python train.py --model="autoregressive pixel model" --vocab_size=65 --mlp_ratio=2 --fused_qkv=false --dropout=0.1 --tie_embeddings=false --init="torch_default" --precondition_frequency=10 --grad_clip=0.5 --steps=9300 --warmup_steps=180 --adamw_weight_decay_other_params=0.05
Rows from block 3, named by matrix and row number. Rows with one number belong to one attention dimension. Each number is 128 + 32 x the weight over its row's rms, rounded and kept within 0 to 255. All counts start at 0. Numbers have three digits each. After the name is the row's rms in percent of the matrix's.
# v: attention value (model.blocks.3.attn.v.weight, 128x128), inputs 0-127
# proj: attention output (model.blocks.3.attn.proj.weight, 128x128, transposed), outputs 0-127
v.9 089:110150046111141107136124157180095121063172163102096151107138205133149106159119073153125138162146107108178115111094157117112150101149159166199072065128061139092081145155128123154138122131126077146122151099160101101123130155122105125112100119138151223065086174075119179131169117157100109099152106139153074128116142143142104082160118142147160110089108129173131127122201149137122061142134
v.10 091:101170164197154080217170130058122127129146147165098172140145177133111204120055126123101159105178121175131161145121129123132120131112141143185165155205132117132140054111105192116149112119147128126139152128161108143119132140110135123118067165183059158134151112078131100102183103085117190162097114142088173138167149149085143116137129126147121127076145142122146126170173163159120109108116
v.11 091:087152130100147102131106144080125107157121226117152145160153111138134168107109138136105154130166137134117151157096115128142106114129091140095128120216114147074157205105169147097180156106148115111140174144105112054104170123112129124164165074170156122100146122114140145121148022145164144187137052138112128103095082115131177081154153153122134171119112159124139142115118136184200078082108
v.12 090:199098112144053159169115152108109082149095118184145130081126071107136128094140128134111088149091083133146083151186126110137136130132078095116199144096178137137150082145107088132081127180038129122174078113133116136122103112188133081153162141116132064200097092152144091104106153100105161127130126066101162160128061150114141158116133077095143135133159151094148117169144113153123131174131
v.13 108:165056123164120132094101139166162140133108120138178070146141120108164157094098117165109135147116151053165114068121076126090140106132143173080098115165102125078156132086134122123112112154119115166119135049162125174121136108105165068102138149076174157133161062122121153140112136124112116084164140116071098153114077136143136197174106101076106117186127102157146183131052184104156134159111
v.14 087:046134063156216098126132176122100173124100170103128153127098185129096199096121089136107157072108161101131104099153147078200113090169094130107161100148124145157133195110122100158155116103148126170152119116096131118091126063116129127183131142137150128043132092133065142149120129098112126140166102151138133129083143121116152139152133222119087117111128128085163109100159123101136125084175
v.15 107:163113107132240144087136129128110131133141129197118157131099098107114111096125103115153118154095141119134066162111159132197139137136110139129077146157146118146076157161131145198095107125127083084122126240180082038161148158100069108127130100168111174104147149144114136144144112122133152162107088125162161091093154142128106059135149111150152154118133142131130095184171095134109093085163
v.16 093:190131115056040134180129132190163133109141144119116070094125139157114136120128100129112144124121147093097100176141115136112132116110131146199157107181125107113097094088120132115130149096170115060151133189141159159086109160098109146134149123132085105132091075149139112080150102113145145099096128142153144154142110105115131117099138155088150130126058125080220085062102198171183120189093
v.17 077:095154077095144131177063125143134086133131157181155049114102143122185154169092132152139150119067110099149144188132123043124127152147133125169089163114127120169089101124188131083114079072091087132121131100094130110136147160131168116160109103089170112159088150138125139087157141022166146088111165106137084077095170143110135116140128124097082125141180121116149095168160149081132148119110
v.18 110:156165118176148114112151134151103072118030170143104120121102095061147081119139093119133158106169129094116110110124152177137139092193113101085146099119107203154200130111146127134138107079124139068147120154096186151219135086122138165063168155114117155167110073164117113109124120142159167150055143101150147097106099067183109147124125123115144131136136124129121135122092113117097153185169
v.19 098:211106032099095146135105143117084133114162148194132139150150111090160165121070129171108151164105139089166102183163113092137188166051139110121099116112142140130158111118179166162136162120135142086114136161113212086125135162146108084124131125121112134154070134203106090085204099146136113165122125115088147152133098094126130166078131120072134126101120110145165149104148143076166125122113
v.20 103:129080153144129056099138133139111114161122160106172142153195161188088145130158097072147138110131137146110168139148151086180160104163095106139067069117155146122150134132122119136146106120167130106153142162129121060164125074112111116111143139230118156110112091121146148163069095113155154129185092076130073142103112138104101188151145177115098172173105167047089091099115154096109147089127
v.21 102:074220153210158111101136153144149134173154112125149102134085103133115081150133177091153123111131151178146099060134085178153158146127104092100174106140103113112087097104193104100167048078188143141161124142161147064164106116094134168087129155167131113158114142119157114150107151139076137105097143183113111145082160123114137142131146156120137194092145129098146153169064161143148157119105
v.22 100:187080065005118115077100146175113100121160167157074106111109123155177080152092105144095146102108094135119102144169161136101130060064111120098116120108096113120133122127110125137095184122126127084155133165125152135107108090171133149144141137045163079127095121127089166107173124121126106134155111097145159168159085127145095128083093119104160121149105139194202118062114119099106137128136
v.23 078:167061036202115112178162113172144133068084165154114116204121137137143143115093148190132170082123129129165158111146067105127116079111127132118111112070110100123184121127114142121124150139139131113140100058072151148140186088142136121127156126129135061130196071150128039145121176153144141117124138117102114131109157142093120150183087151149111098141143111144155161157117156133187147137142
v.24 097:024104131143143122039181136179111196112170174086105241135142148117116150175124131139162126103127141142113106111118153127115117111146128147129128118080111107157111157073094055172128154115153147150086099154163109171091090069092111138131126154130129139092150080117103142105119145148074109088129156141140102123142136127156092141120125161137141084060150130160116103134139150116062178178176
v.25 096:089155081175102103185140174068141082195051196123134165110113193079100125102117144094125152134166145127091163157156134155162092142158143107168165173183143121123163113145100142080170164157127146127156162190086094137142156089161106152120124119163110083096133158161122100120158158119128127162090118179140141101111097105100164147190134149143192102075176145102119101106088109128174144128093
v.26 095:072119076136138070098176140106194131141081166129096136142127100150140152087100121077194160115157094131160120130098137120175070143156083139124129139166076139133108133104107137137125115145159134056160164060095194100135109129117145083117152131070159142131062165078089164156165092125126126130067140170080144138080069131151173126099117162092146145140162174129138136069134077141108087110085
v.27 111:139183095156092113160156096130137182149131124079136082127079152105106107152206129077098128136116130107204104148119163133066141114115073169141144125143191139107123168104131125131145115147161123183114115135059132154170161084119160115115152081108097134121089204120126079109110160167140141133202125135126142085127132114074123128115158170153081168171148100151092105145141122034067115164094
v.28 095:021206096158131111129138145075090130123152156195058171133146154077115052179147166111156108148126092165136146169125125150158114109139111125134180089103150104102126100141137093159116138125151127144182154160107153109129079129152171118148126186141099170162054171128066130146089118134172138116134143196127158122096147170105123064135100141138144109106148117120122137138138188095144160076104
v.29 099:131068180082184151105132121105115087144156086115153112101170083092160113135089178116174126188119133102142158148100126140151113126108139150129141133177115128172081172174153135153153122131170139152091170158178111045167130128069127069135109175102083194181157093096065161202123120119178126120154135153097088073099103130154115112164129128141104191161154166135135118109132138102111164087111
v.30 092:148160073055090164123158096155101180122159112116110100099150119149110133114097104130137147149094158087140103100152067110136113121087139148146103100156128142135094128144129127084133140107181139151165188034089127134075094126059195168108134164184165063123099143147174130097161116130160116088148155160138167143102138085154106161100134096098097074156083111120209170164082110151162109150136
v.31 113:118113157130100173132216094116161125181055088084093081163138054131147181110150133117155150145096159159152135096159085122100106130135133158176143165150101074111103157131093107161191073143145146073125136066079109210095135133083110138092118136162101116179086109107161146121148162099148161090111109167144104127108110097163114162119115163127151126146085124121191114101118147195137120177139
v.32 100:143143072164123146101170179074114075156073180163132078108150163131161090094118160116089156168142060139142148152135082099133157177149139174092115137102155203105113145131155088148145114145166137036172081124141140137119148121106110138136131127107129206123075181169167131127166159128063145125174103139149075130134068147103102154115085119136153090081122155067099165104130111109120116145132
v.33 093:113060152183191084170124126101144144135150079061144070113121137090140179111136091142155145139117151147094151115100143129124118153121139195149100153106069108115153105113159154152144127102215120115076100093123116197159163111035160143118098137091129141131179139108145134164138148116130176061098132166164106155109196131096121165147100143110102116092159165165078128116085140085125121174085
v.34 092:181118133086141138120115147096157164210141146130090190159110195145118125049082182098185091168114111138085111156119183171114114138096119089156106140125129112144126079128109157187145116149157112095119193193113112121177099145169056158127181108116154130113167124072148136116144122134139085137074119147131185149178101138124091154126141105125157129060076123144124116128135100191119173149149
v.35 087:087178092117146115094083045087100152177108127146104135093187112128103123124124076134161081149125103148162108089140169097143150144108134052081098079099131188074126156152144160148108114126141100172121184058140154128167160191100139143154120142079157160104158168090131192133147151152116132118157179149087171164118077099166108097142120128092095179138146083127124148159165109132104106078158
v.36 098:104117121126197161109193042081148089154167141107136197152165098125131106168114167075126191132143080174149156151097175119146128107215121114153104114138160105144142149165187128142156137202149127134072190172187114099146124118167092143137112135190148136117148131141091081100167161164099124144147096138120111150117148143125100113156131129170182108121157178139109069145140085144111102138154
v.37 090:090082114142074146168093132112147112164135113171151164189117107172150126145160117121192084149106082161112161160172126135139148126115113100163154165134188080171119071128132118130114113104073121107171098152154087126133131089164142148132158134077116147205075089157123094131114132068162139116037176140138067133120095178127120139116121109143166151045167070134086126113127154083084153143108
v.38 100:113116170124199102088113161133133143063138107129082176103113113101092183171104124116164114155160130134143083115118175186163146105100151125172153147126127137079054140118138161125191122161155147167103103084084108067125111151122098094170082139208019150146195108110145125158075106177119123134138111146095137086117170120110158115182147149132113142199141145096142129127117138133106133160121
v.39 105:069125145171085110093129102110127136151111072105077123155069138146131081138095176092162148095138104134130095108127102141126148146088123105180113134068061087173108147075088168107117067119178155241138159123081144150145153125123120115115095180123123122072133113153110172131129158151121188122130119100086087162111200125112130144143175142124107160113127148164143105113145042075109157140160
v.40 108:165125096137127152130163123117136073148106100178107113110168112158134152138160089096083141145124103178106130114153087067111167154147109219191090108153116106125140153195109096130111137163138103134113136127091129096198107133063098086107082091191043166171124129098155121108109142163114116153174143110067124152128074124132153094207132144134131126128182153118156074170155089150101098167138
v.41 105:101195143113142083100108139127072101122106107179086125061167093122140133106114091143120118065141161094158099145171161103111133141175130120125085119156184201123129127105185191105092076154100153152154145140142169028138138154127139083106124091106093098134108148138148155166134137105101081200106117174150128094128125115129185087135095060137146123106119120205158145150117095097142119152174
v.42 107:136143143064084161119100132188154142115100138110048125096108117143123120160097151101128108119154088141173130178170126157117127119166093157112098088086099089170122069138127173178125145151170110139109180157138119057103120178167115112085121209068112149106060149094077138126146168134115134132107138140197165137111113124098122108088175147115086153082182141106152062112152100150138112118194
v.43 109:134160155106119176151151149107098127137131129087170162074222097118137088098182126120076117127124156167147113151137092130110110145140116192036160094051148157178123174132126106192166120131130147101119107158085163156083119109144096099169183082105091164144098189088101132148088106167108105146155144123091105143133135150111115107116076162138085153092115114130122152171118120113200122077172
v.44 116:069030118128080079123111103104120178111137117139156142165101050117163179136138088168105128093129150099127154109096139148127131063129110139102137128098064075078196124067147135112149150140084135137048095062128100232082120092192142107105159129119137130096171104165136126140110123138117133125140088143126104139116130155101124142125156134132122074146170124150108142185120164127107084156114
v.45 094:176073138066089103126058113147139183144129114141209116150120108150120067079111122152122106147167076114124143196144119107129138097113151081139118134163105147174089118139123130130102178126151107103118195113149111086062159121128055119148152108067139048135136107154138122093138111115106183156123104161120143090104137155134128108142197132069125153148038127082142116117095110184151144160140
v.46 116:121089004171100161102162132121108130108121098122084192096097146067092169131073124173129149119116150137136134101100131102124106090175137157139155117160088108098143192151122162149114154114136111186070131055094096179129119132145131090120079159143118154094159091158133113113171166192082169109165121124092099119154092095192122107138135107129136114130109150130174174089120095156128141192162
v.47 105:153122143090167151112100112192138141116148116160219090087118117078114156100146144093163214106154190067083133143156181180147154103140101107101164108124148125173115140115147092085145185132155131093150127161172142117180123147138126132106122096061112103098187123144097103196147168134121152121133151152105126080099159094146111159100114149155117063128115112139068185080105184105102147112106
v.48 115:174127149071167198150113119103095183083149097167137171136158167138150094167147148144166109170093131099152093165161159112117139196096140076177127128119157155167091077160149130174109154163094135119167085147228121045138083172138125083193120125115147184191097131130128142111112120089166128105065184142115114118139139132104105135115133108086119120139096126124148165108166106106098114109121
v.49 108:140111082121097128150134175174169162134176138132158102134169105105131155141130127100075170093142163101127075061120161105159125088134093157175118137120075113142137165090101140102151122089149115131109150021114088181112146104103132145071061185171091145090168099056077172124117093127108157142136109081081144138134176106132146168078198140131120111148149109097159155135083153122114108155157
v.50 090:162065163182121080148063126228073199129137095114185065137145120123144091175158108192140119146184100137139150089126143113104150159131131100109153092140139135063149126159194084106129095138099095120114175173201117099174110160100152140121110119125179181119138129113142108156112145141161128134095112094131084148120143069148117154168108111165093158165128081116142174112132144116137155151166
v.51 102:076145192114209139089103074189054110108134150098108059080122193098145128167114156128140139162106136151126127093110108132164143121167184143160099107145124188093131076126176143098165084113109109119117140115185159036121146156119102106171127133199156142152099108109148151109179114157101111130115142123159094130130146121114118128148120101062170166186134175150128126093118178118146115086102
v.52 102:140139113075092109059148175175101096225156122173134146115081128129107141062148097153111076107080130182148109127196114074096146099120068171052106116090148098141127112105128130173113143098104129147045104135114139121121116118134113147120142119098126060118127127154118062100127155146101139101214124093149176118152133119094094154119116147103078167174147113129077120132087123131159149160115
v.78 094:143140191152079142125161153187141110158151113149104098054152171121117094178098121094118201092161043139155115054158174159128186106122052104170147122131083136137119095104128132101114127142144112141063078154128088134121095096094065167107134115143095113136117122068134101086128130109102135168099114120127159141171084110080113176083132172158141153143158101137155098070160139094106155103138
v.79 100:078088207101110094101126146184141081105134117091134142113143092056065130092136137107109150120154134152063128158130136125093164145107182119137147062113099119102147094111092197196103172166093045097103138111101131157159134169165135131153113117120116058068138191130153097125135141146087124135125133045134134142159118071116123146130102142124138133152102099152167164144138158184107079159116
v.80 095:095124089071131095182107137159088146180163120137148116190115137074121093142127099113165143174137124150154123128119125128108097189195157153131134120095087077097135121133082079133160160102114124110150083094069116091166124072108119065135112171140178064126100156128226116110122179110143121101121069122154139133117125143148028128088080105145133169119112143125137143167084162145123172158153
v.81 129:147047148088049105151215133100159108108132092143076150161125118161173100090084124136104151120121152153120154125113091114063091079166167166142150085098134133153141128151091109144101160125131110140134113188113095096211130126098123039104104193115128105105111183115168140120119117159088096154100118147073139154082095153148090078150119141132141104068130088106124160148128141147189116123146
v.82 104:042108177058042096158062120140132176100094137134089141234135081088081130137140138083112167087176102168125142143117125132134159140148125151175131164118155149095091108126113197102132123161070125144101114145127078195121138131133098055131099128083100082146128185136108142119102157139143156154134122134126083147088106144133165094126097105153136153141107088129166150122142172116135093112166
v.83 103:138156125200037121142093157170219137171118110153114166137129105088092142155079129169116127154129128152119147135113125177130173143152091136136138158073106118122149139133137128160120064104120116050062184145145154156098155077130102071115108113133118125160130147123085080106189164120133106152114132090160176101106114172119165134093171123107113141143177076155155098154135082039129130113171
v.84 090:146091071095146066105189138118103121087129170151099090136138100139189131127115089122138111128178102216063188168158135099129144085091169135175082149123131161133104161142086103107140154116124107138096118151043168180062124119124108127118133117153070145148106113130104127147125130181151140184058127165119112143122094068158126092186157109178123170127111117116126099132130118135048162127133
v.85 105:180088153121168144154062136151076151126165157185139159174106159152137088162098131116073117164162126140084099119116172096070141150118115100154101118105075161149132112135145096140136123126080109170119063051062138137199158116136129128130140154127171071094073184106140132097117156113172092136115076077146102153185138158128086190094170128122122093124127106151153112190147100149129149100167
proj.9 093:168139185129159113177107073118117113147131108112091125146154055096070079111158208172131140127155145136083137125163114102138143105051129137112113136105155086153163119147144156169133140165123106169158101116121186171196103083128117127153102111189144057164208060154114100105109073127129211162108106116100114128164141090112104116087136125089100122170115118101160157160138145094135153129123
proj.10 093:112153147028148147134140105204067085140124158169144166139164168113120050136181194157116095165134140139073099170080150159122122179206072125121163098103108121117106174138135115163123121155123117154148084148116156127127105139066079163139117080102125142140102101141101118093085174158173095094154139110110135139077091121137095138173185136137196147126095117099102130097099117119133109148153
proj.11 085:153143136080122115110188110154130146110114079178129094168128148065143119104105151144059124110137156160223139136100132147120062159091153144096137160096119108155142117126111151203063082124116152080160114048159128144149119153178217147103108129158079206137119107135101100196158182149126113078117122126140124153147132175128097143141148114115121132130098120087172086148136146112084124099162
proj.12 093:128114136147134165113102141125129182123067111096113073149170200164127171147109062080116136111122124116161151108076152085111175114167160113162147112143133130166155134141114145123165155081170173148123103161113134122109164135135123126040142103092152080062136179115089149144110135115172121126147156153136113068080170136164084117122101179149217127104108115116097160065126099149160164104043
proj.13 107:164146140177128085082136105092116167108185145147170152156120139186151116179162120158154151089103159122171193139145159147199111110096103151175137120197174131154120166113103122094139149104136179117134120160110129139146150189152163158118156068192104046140109200152100113095129118133132191123172148118143125121125148115162083122126113113141099128179116139141112090159136051179056108124152
proj.14 095:040143228149139107102151094169153109146108143127105069132124102087155157082174137094145095104105129132183143127073081146124120120080161123170124186118137192082153117173158164101079116139105104049183122158124128131144122157152131135147131144138144138157178079147151123093150146168124128155145133100167144130197087132143067098134151104128149132161149070118112048132150180121093119137103
proj.15 102:086150135086083088181114132108150125164109115114083128143112081079127116151208151128104165160107095102163187092069139148124102106169167126124167076104125118100144116104102185149128136117086146165155169106171073171157123053102137150120091134149153149101075106108087082154126183163115157135120116156121060140188116073133129160096094190120123149159125128128183157087112185149138135153083
proj.16 092:120099138149135114146160137103140120144143091144144163219161148080108097105134089085121095093121110156137118146116083108137135165182131086075185179107147121065191101163112106126153096150103101180158080169067142148117116154171170161113049115124165123085235139150118198145096107148115148115155175095090104096091133128135150104107093137173146108134136147142103113153114135116059119095120
proj.17 081:211131129113143160133157118122130190176147100098157118164165154139093099167188120059113071094132100122110103159137149164113123126112147108083114131175097140151150075127101173172153163158113102139125230112127200116074100127153146101092159175097110145080152133123118062137101158141091155153135141178141108103166114131072162159145106088135125105143116080111088172111109129183124175160172
proj.18 119:084099103097122104080117119120131099126175164087171114104124195139102219105111110101121167118120103133140174104097183120146153143085153158124140159174104106129120147156163136100171154117158097232152171115136122176125123181143150125101076109130110120154090160131090143173176135087072099145149114121080118138120143123082057210103074137154129126175085141118116077127103163154126092080135
proj.19 108:141075074105162091122141122172093108151152148087122137121171146110068067113159122087113170086153074130165162073104146169088124153222146127158150096105107117139152111105116124109111076119103105158109150084096083144131131156155134171119188115153129096149147066048134088107084100145137169060125112194143112120090128141143173147132091161158131133151109121147133151205091148142072149103143
proj.20 105:150178192098110155130106131110134100104123139154145119110052086105171182072126194137118146118139148137179126107081110152110160138138160100104179211139084164130103124128116115096140135153155062131128123140072077118142103180217111104057142148072154137111162080148047077130180104163126118153140134108149123117156146177160088074105146090155131088109134128126126108111107134130108079123114
proj.21 102:134094152061106092138154094082096128083068191123185122096147144128204121125059112124147129121135120156152124112109192131127100146150118126134136105214113151114101114132086151182152141188182081128108136112163129150199123126125126151196120067118128177054127202149146126147142115132126094182183133124151168153105099157153094164122099109129135134156163123143058134110102105083129151144127
proj.22 095:177116094180126147157100124122161204112119073103149127143180116085090157111097107153186118117150111076183141114123079069109156175103141072195178079077123119124162124134142157120122091153094127127144125106082110184134135177185095104169176131119081101154170104098161138162116103103192148108122100129118143079085172119083139167085109128154121132165114127089127103172124184141117089177113
proj.23 082:169137176111098138121156123088105130150205102119143151131078139122139164122110054114127117109147162164112152133132188155112105111110117127104143127161137161179144089134188050109099111115067127073092158176116190166121079137084117115161130098176102121183115165092109176161154073131069154077188109115186139147144114106117112069146191108090172166132103109127098115130112099129148081123158
proj.24 095:085172154140117077170135119111186094147132096140076074076121125170141127136098110122155117119110066133145164110166129113123157076079100115168148096101134157131097099160153166121161160124103108132192107190134195164122167122164131170194109113165175078146157113209150129085179146105150140158212122116105157128147097103109186099142160114138128138123133114140141103092137070084170070124105
proj.25 106:092110209089157182087140120152141132156137095091159132086166109131177170096105103095154178126178097144123115152072116118111149069116064147078122153109148150135100114131169120138093135088148131093182077138147160120112119101102191119087101187104147172118204157068112224106094184148122145117185150122119126148122157160103078122126157144098142118124127121138099136150129169100131070089152
proj.26 098:137157169163095111133160106145155131107112097158188106091153157074145134097135169171090073141118122111196151169136120137131107124109165141120084111108139148139185157131176108116090148101174116168170136087103131098130115150149079222121138113159034153104192111180155095097104170128086134106171099111124155153184162137153114152107099079185112139156128093117081139167171162126178162147158
proj.27 116:049135076080127152124135122104091142148167145158158139081108147124193082088116127114146104130078099144098147174165030160129122125120168137078162153155106100149108062124122127190079117126123110144035107116125103134145118188095097152103152098151116114164118085106124156137090088065125118141056156092144142122171094129137161157083081123100150124170165143099091165163120101172126121104116
proj.28 098:102135203081114138084107111102155101114093106090217074091144156108162134078135136130129149138207127154148111093142119128148168139134079091148081147150128126149176158138125124146130105163134144142091061097138171114194166113100089164179092157103152116064158057098206100154168151138103125135099108103195105067104098116126152141097135111113155125163154097134081112104129118090136142174109
proj.29 097:141173090142093156142102112084177140095118103140196110164082102153164063157201157143132099162153147152123141166172161155167175161159093106126073101161130131110132149108112160099143140103128146126145168081175090146155147150188164127085083130175145152068064132130163081124139160148065151147179037138154163132117101149095134134112115102076174118121144104097141087144125103156140125170167
proj.30 088:148115122142155130134141143091145130112130160107094157159109175090191073140093119119125077094089051120115103173099144156101134167172105158100145142137126059121158130069186146126122075134100144092094112112121185063102127136151125147191123075181094149098168095148149124149118094121078092120117104056169133146162125133097155132108065117131084155105183109111058075153124164088123183122142
proj.31 115:103176064159116178147110155142085140103164121133121209152091162184112134143101112129118151123127105122067138163065148123151111148183100130099121137122159172128131097160146134139101181124106114175190066162174174114140129149139105145106119135167171159089154213190162165177093102135116057134114116125105158142165092164152134059179110100153092136104175124104105089137146166127133156090147
proj.32 109:116093155075117170122105097197102163106117135084132151081173068131109199189118080084166173068086109145117142081116155147056150140118145151119140116128120101151120123134118140126083141126134091129150109097098124101196093105138158176087134106206123114082212133119092130140086125113172155119102141164102164102147154111103112164142168071164149135162132107137168099155076115108109200130145
proj.33 093:189142181124090150077133118139131117134217150164137164133108066204133129134130158103074140176128088134091074143150117136168140104141104141081122108200142192141090133153088112101101111126080131142119160193146120155092125129113134160176068127163085171176086150169127101055132123166147162106167156140133127113188079114124109177148129094127099155175142124162155134136079141147139116097173
proj.34 098:164148148090120096215139144128140101097125062157134110146115051112146147189128148151089140140138132148176140143135097077102207106142120141136125106116127153069131135138113144084075129085121148127180086104159164151121097076095044160128132097119102087152178132111135150114163197104131101101130126116071109134081214158137167115137096157167145096081143135159119156113140163057141098090135
proj.35 095:096128147168177131128156155150111093085067134158185078111139117092114085188124178141099107159142130123101167090111113128164124109118054148130111188131097134172116137065119151110132122125145133121159118109143157062154051128082060063137182140153088140169065127164146061135106153106098094116083116095139074165190159149130170110146117123142089133133189139156115106140153151147176138127096
proj.36 099:149171091096121110143082184154158057118113113153165123097070132117130164147112089142099128146156116169114098136137140137097106171082088134100121095034086112145068125129086118163107100094107148150219153094122156099131156147137145182138193155153116223134120097083124136155116079118140148192143081139152111172130108156146130116113120179133160159097073136111151167105086178130158110145104
proj.37 086:147131092139093154144120146128142115166079099073144110079143144141089147090162111110107164157199089120134091108087153124132167097160085054095128087136134129177114087175132148122118210168128128134114140121079148147059110142122038113091129150089157094013139185097146145114091170162185133122162135156140107090074158150131133126142118133138142108111133116157093121124106108169158112087170
proj.38 104:068118118158086131125117119088078092102122082145120123147150155155224072135136140173115173166098140167096176134157103128133110100176143162134069146109134164081122122136124084144139119081095116154173144175178118127145130085087171158114081132080182154136162087130129125144211133130128156119187129133133188174132112127094075118101124124072144123090099096085117127088140046101125078097135
proj.39 102:103121149146173140186138144143156076079185186082132162077143125133126105139126144162130095163119191145150115120161084131108116105130112125160133125153184171111137131117114117104132121133099020100150186203173100098102131133144053112162142117118117101134174192130140132146118116098126111116117119164178177162180109171166171144089164160129088124158172136102110202169167140134151098104078
proj.40 110:120145153117131174139128159077157105123108140142175160130075189119123127142137176139139128124156128139054114158138153156178150111228175091080138192122138165129116107076161182166136121103132141171147105176103193116123140097115159082093154121125116103127106139206006106112063126103121162109137097123120159131161126109112099147098146175095152124137126136104140204095134148139149106117149
proj.41 111:064056072122151075114158110086191135161140108138184135116122149058066110139134163164146084175107087143154118107056147142116114143109150176120103138119089087108102125144119118114125174116134141088145153080156095070110128139066153090184139176089140123115137155071052084080081096134133165110132109133100158115138166149162081164097155102121123105156097133068162113113151141145084137132113
proj.42 107:093108138126191126192181119095162129096129119095183114124130143079097101149192156183158111177096070132117143125116114141132146158134135087134111165115106083097175137125163111073115083098139100186204120097140125205111090133127093133150128119147124143119160118113191163081093077103118108139132153128137092102141159093157175085155139119145169112128086123148132226094101130076157132150058
proj.43 111:046109132122174120122147118088141101140102123206129032144081117108103176153091130111188150090115135146109104099126118136075155137149176109171093140070092167119141087137124141098120099095147124064117124100173106103161145128153202117144124102192107089087115099151198178105185126104118119095087102178136134095124087078165134088165155121128135151176175153118127115124121107142122185129137
proj.44 111:140187099186111129080157132168057118128151119120058139114106186205104146092136146167118168131154156109149136108150138077192047153091122139131133081139182104199103151150098125145101138114109111101139119147114134139108153142111152170146134106143132139160110096128156098073158095068160108112167166119157085105145082104174114104171088123128072177158075147168170115064106115137116110081137
proj.45 100:159147124167168110200198137140153115094102116164154115195153125094137132175150079103080119146114144154147156104155113183135102167136090115091138105089167090131168142102105163097162096109111124143178188153104075069048093111157204126116155149159126094113150150051078192156151172142093125118155157066122115121088138125119149142140084115131188159108125146165135133141119112126136111108079
proj.46 113:074179195185174125095084127160127080159148126078090161132166108170138093130132111076125180162153140094127188159169172123149136113084092115161119136126111108143159174070127109115124123134144145113192066172117198151116123146088135110196118132142158082168161112112154134119137093117098131142099115138156194152101123139113106133123124189131099109157122133065195105142153179092063090110102
proj.47 113:093153114164120097116119120089133131133088110132126172162127070155179100133128065123172105111122096173154098100122118153097086155118121177141100026119085095081141149169111103097159132143114100145007167082102076161113130112140111085152139137138173115138089116055138104072101141109092104146162137079107149144166125137133140147113096115146128124169127183170109052160074160129095131130149
proj.48 105:151068059128101093128052108123132077152080112096140061145092108120061089135170138116105126137141110192117162147120120148102164136163130107131062138122134111107152122126101119094148132112123145154109178099092106119099171056103058135089146111163156115077153140152064097119135172177138149133114108122176073102072170103127129110089121127152185056062109130148119170136154092089132127105108
proj.49 109:101203200192209135112140112117159104131125098080105137118115107158168148074137171107172109149121151106159160204105104099097118094167140128143164105122150145177148118135129113179129141164148085135174140105158163127114099177189113119150134117100170090124126070192187130136108114126171141123167132141104148136093102116151086108195065158152124149124088198166085143151158112143083137093131
proj.50 086:173166121120167117070157140100106124116200172126179147159090045139128100146137139084112161150148203113141165062157151137141087091083175132120099192145141095137163090158130127105144116194151117153108120151111121168186142092099128076092106151164149085151085175131088149126113103129101153178175112121153140137098171170112106142137128073110141065097086160159142136101096076180132119118113
proj.51 099:237123072142132084119132172116125100155147119150151136148101074135101087128113106121136129067181109135116132134120140130104114126087117136092096188154101140069133135125093131130169141143171157184160197071140078085223120099174168137126132102042116172154127150133113073181147066166102162122113147154154123112154107144137145144147178081132145136166125090100156122135165082119099139119129
proj.52 098:136115205135157087164146118065161173135149101130125154141134102191151138177120123068133157112096086064156094131110120202114157134139183146195207145153073184140138095096121190108108131140171139122138102107073135131108129187125168092169177121079114073133135117099152131150169144088145135140138145111135137134116103081183174100121136093097168110147176099136093100092088141115105123155087
proj.78 097:164118094139170152131119129131071125119172134203136081137130106171147147122116162123092103133112214102114191156097184130138057111151151182153131140163137174121119152128151120119110146138157141048108151133107147088154156123129188132132169091077130122140126150197136126126131147128159125107155139079128125154151131159192073070106101089128153194130164124126097115072120056207135090111175
proj.79 097:180167145127163122168142118110120140119126158159111115165103061192208077109114172151158130158164123141112112142169158177158085094147086081164112133185104200135095163093121100145172104086151103133068129195155100122100148120112125111086149162124203108154164137096134116145188085137100157095143108163175106176142176153121155138142151105068135127129126079097141147132134073085151086118131
proj.80 098:096108108109110119073111163110192088095093061098217097097115131107153167086167175134113156127175164124130133093111205132146157094082122115136098193063144153120157171121126116136135087154165127136137175114107133099144154133121182159082112183116111192192111124162078158126137147185121165119130153132136105112087149125108088113135184148060138096167108133103175108117145152073124098154123
proj.81 118:136150076080090135113067147151131106176107120123148075080114113152180095091162115116118124129158085142125088123108145123130192087118132123113106167183148103084099175177118160110143081105147136134036132106110090149245151101101109153120114099093148113152160130111137073101144085125179132133150101143172083138113100098083099158106068142121088069186151160122133135116110145155142145067133
proj.82 100:151145131105124115059148115165169100147158127138108135070084120098158124170162146082173142137148140166121119091184111184112107158122075089120173060107114110123104164104174175101135143141138150122109163064151108086204126149157069135151144138141195101076124051140159121119127061144118131093100158121153105142129144125163103202151146137112120117190080146135172112144067080129084134141098
proj.83 100:205126178101118132161191090180094160119197144105184148095143145131124114120157219165101157126127163132096133148141133149122089144121095133175129103173143131114085144133094092076130114106149167164117103079187146106147105176134139194181159111096113136129109103137135121111089113166143179096125157118097127170085107097181137113166143140157059098149116150090100140055119115177084146178103
proj.84 097:100147125164126162161194130120154157189184159112129077154174144157145166118078093078120118100095109136177024113104122146146117100069126144074159149135130097136124091123139186136137183120093133146094126121170112171155107190132160081110163181090179081066136108120142126123144115074134112084184155181187122092087153153132093134133138121096129098123121121121089112124123069149137107081150
proj.85 102:075128117178125145100113129092118084144123105101168135120092107141203152085096192118165129108128123111079118177176131129127106104110142184124120118156154176118125149117111125182209149139199123160130112090195115162104127156075171052114068129134079140135167127193092181127144112147107130140173152159063099171112123114136065123116116146079113126175105122078157123106147147134141112078081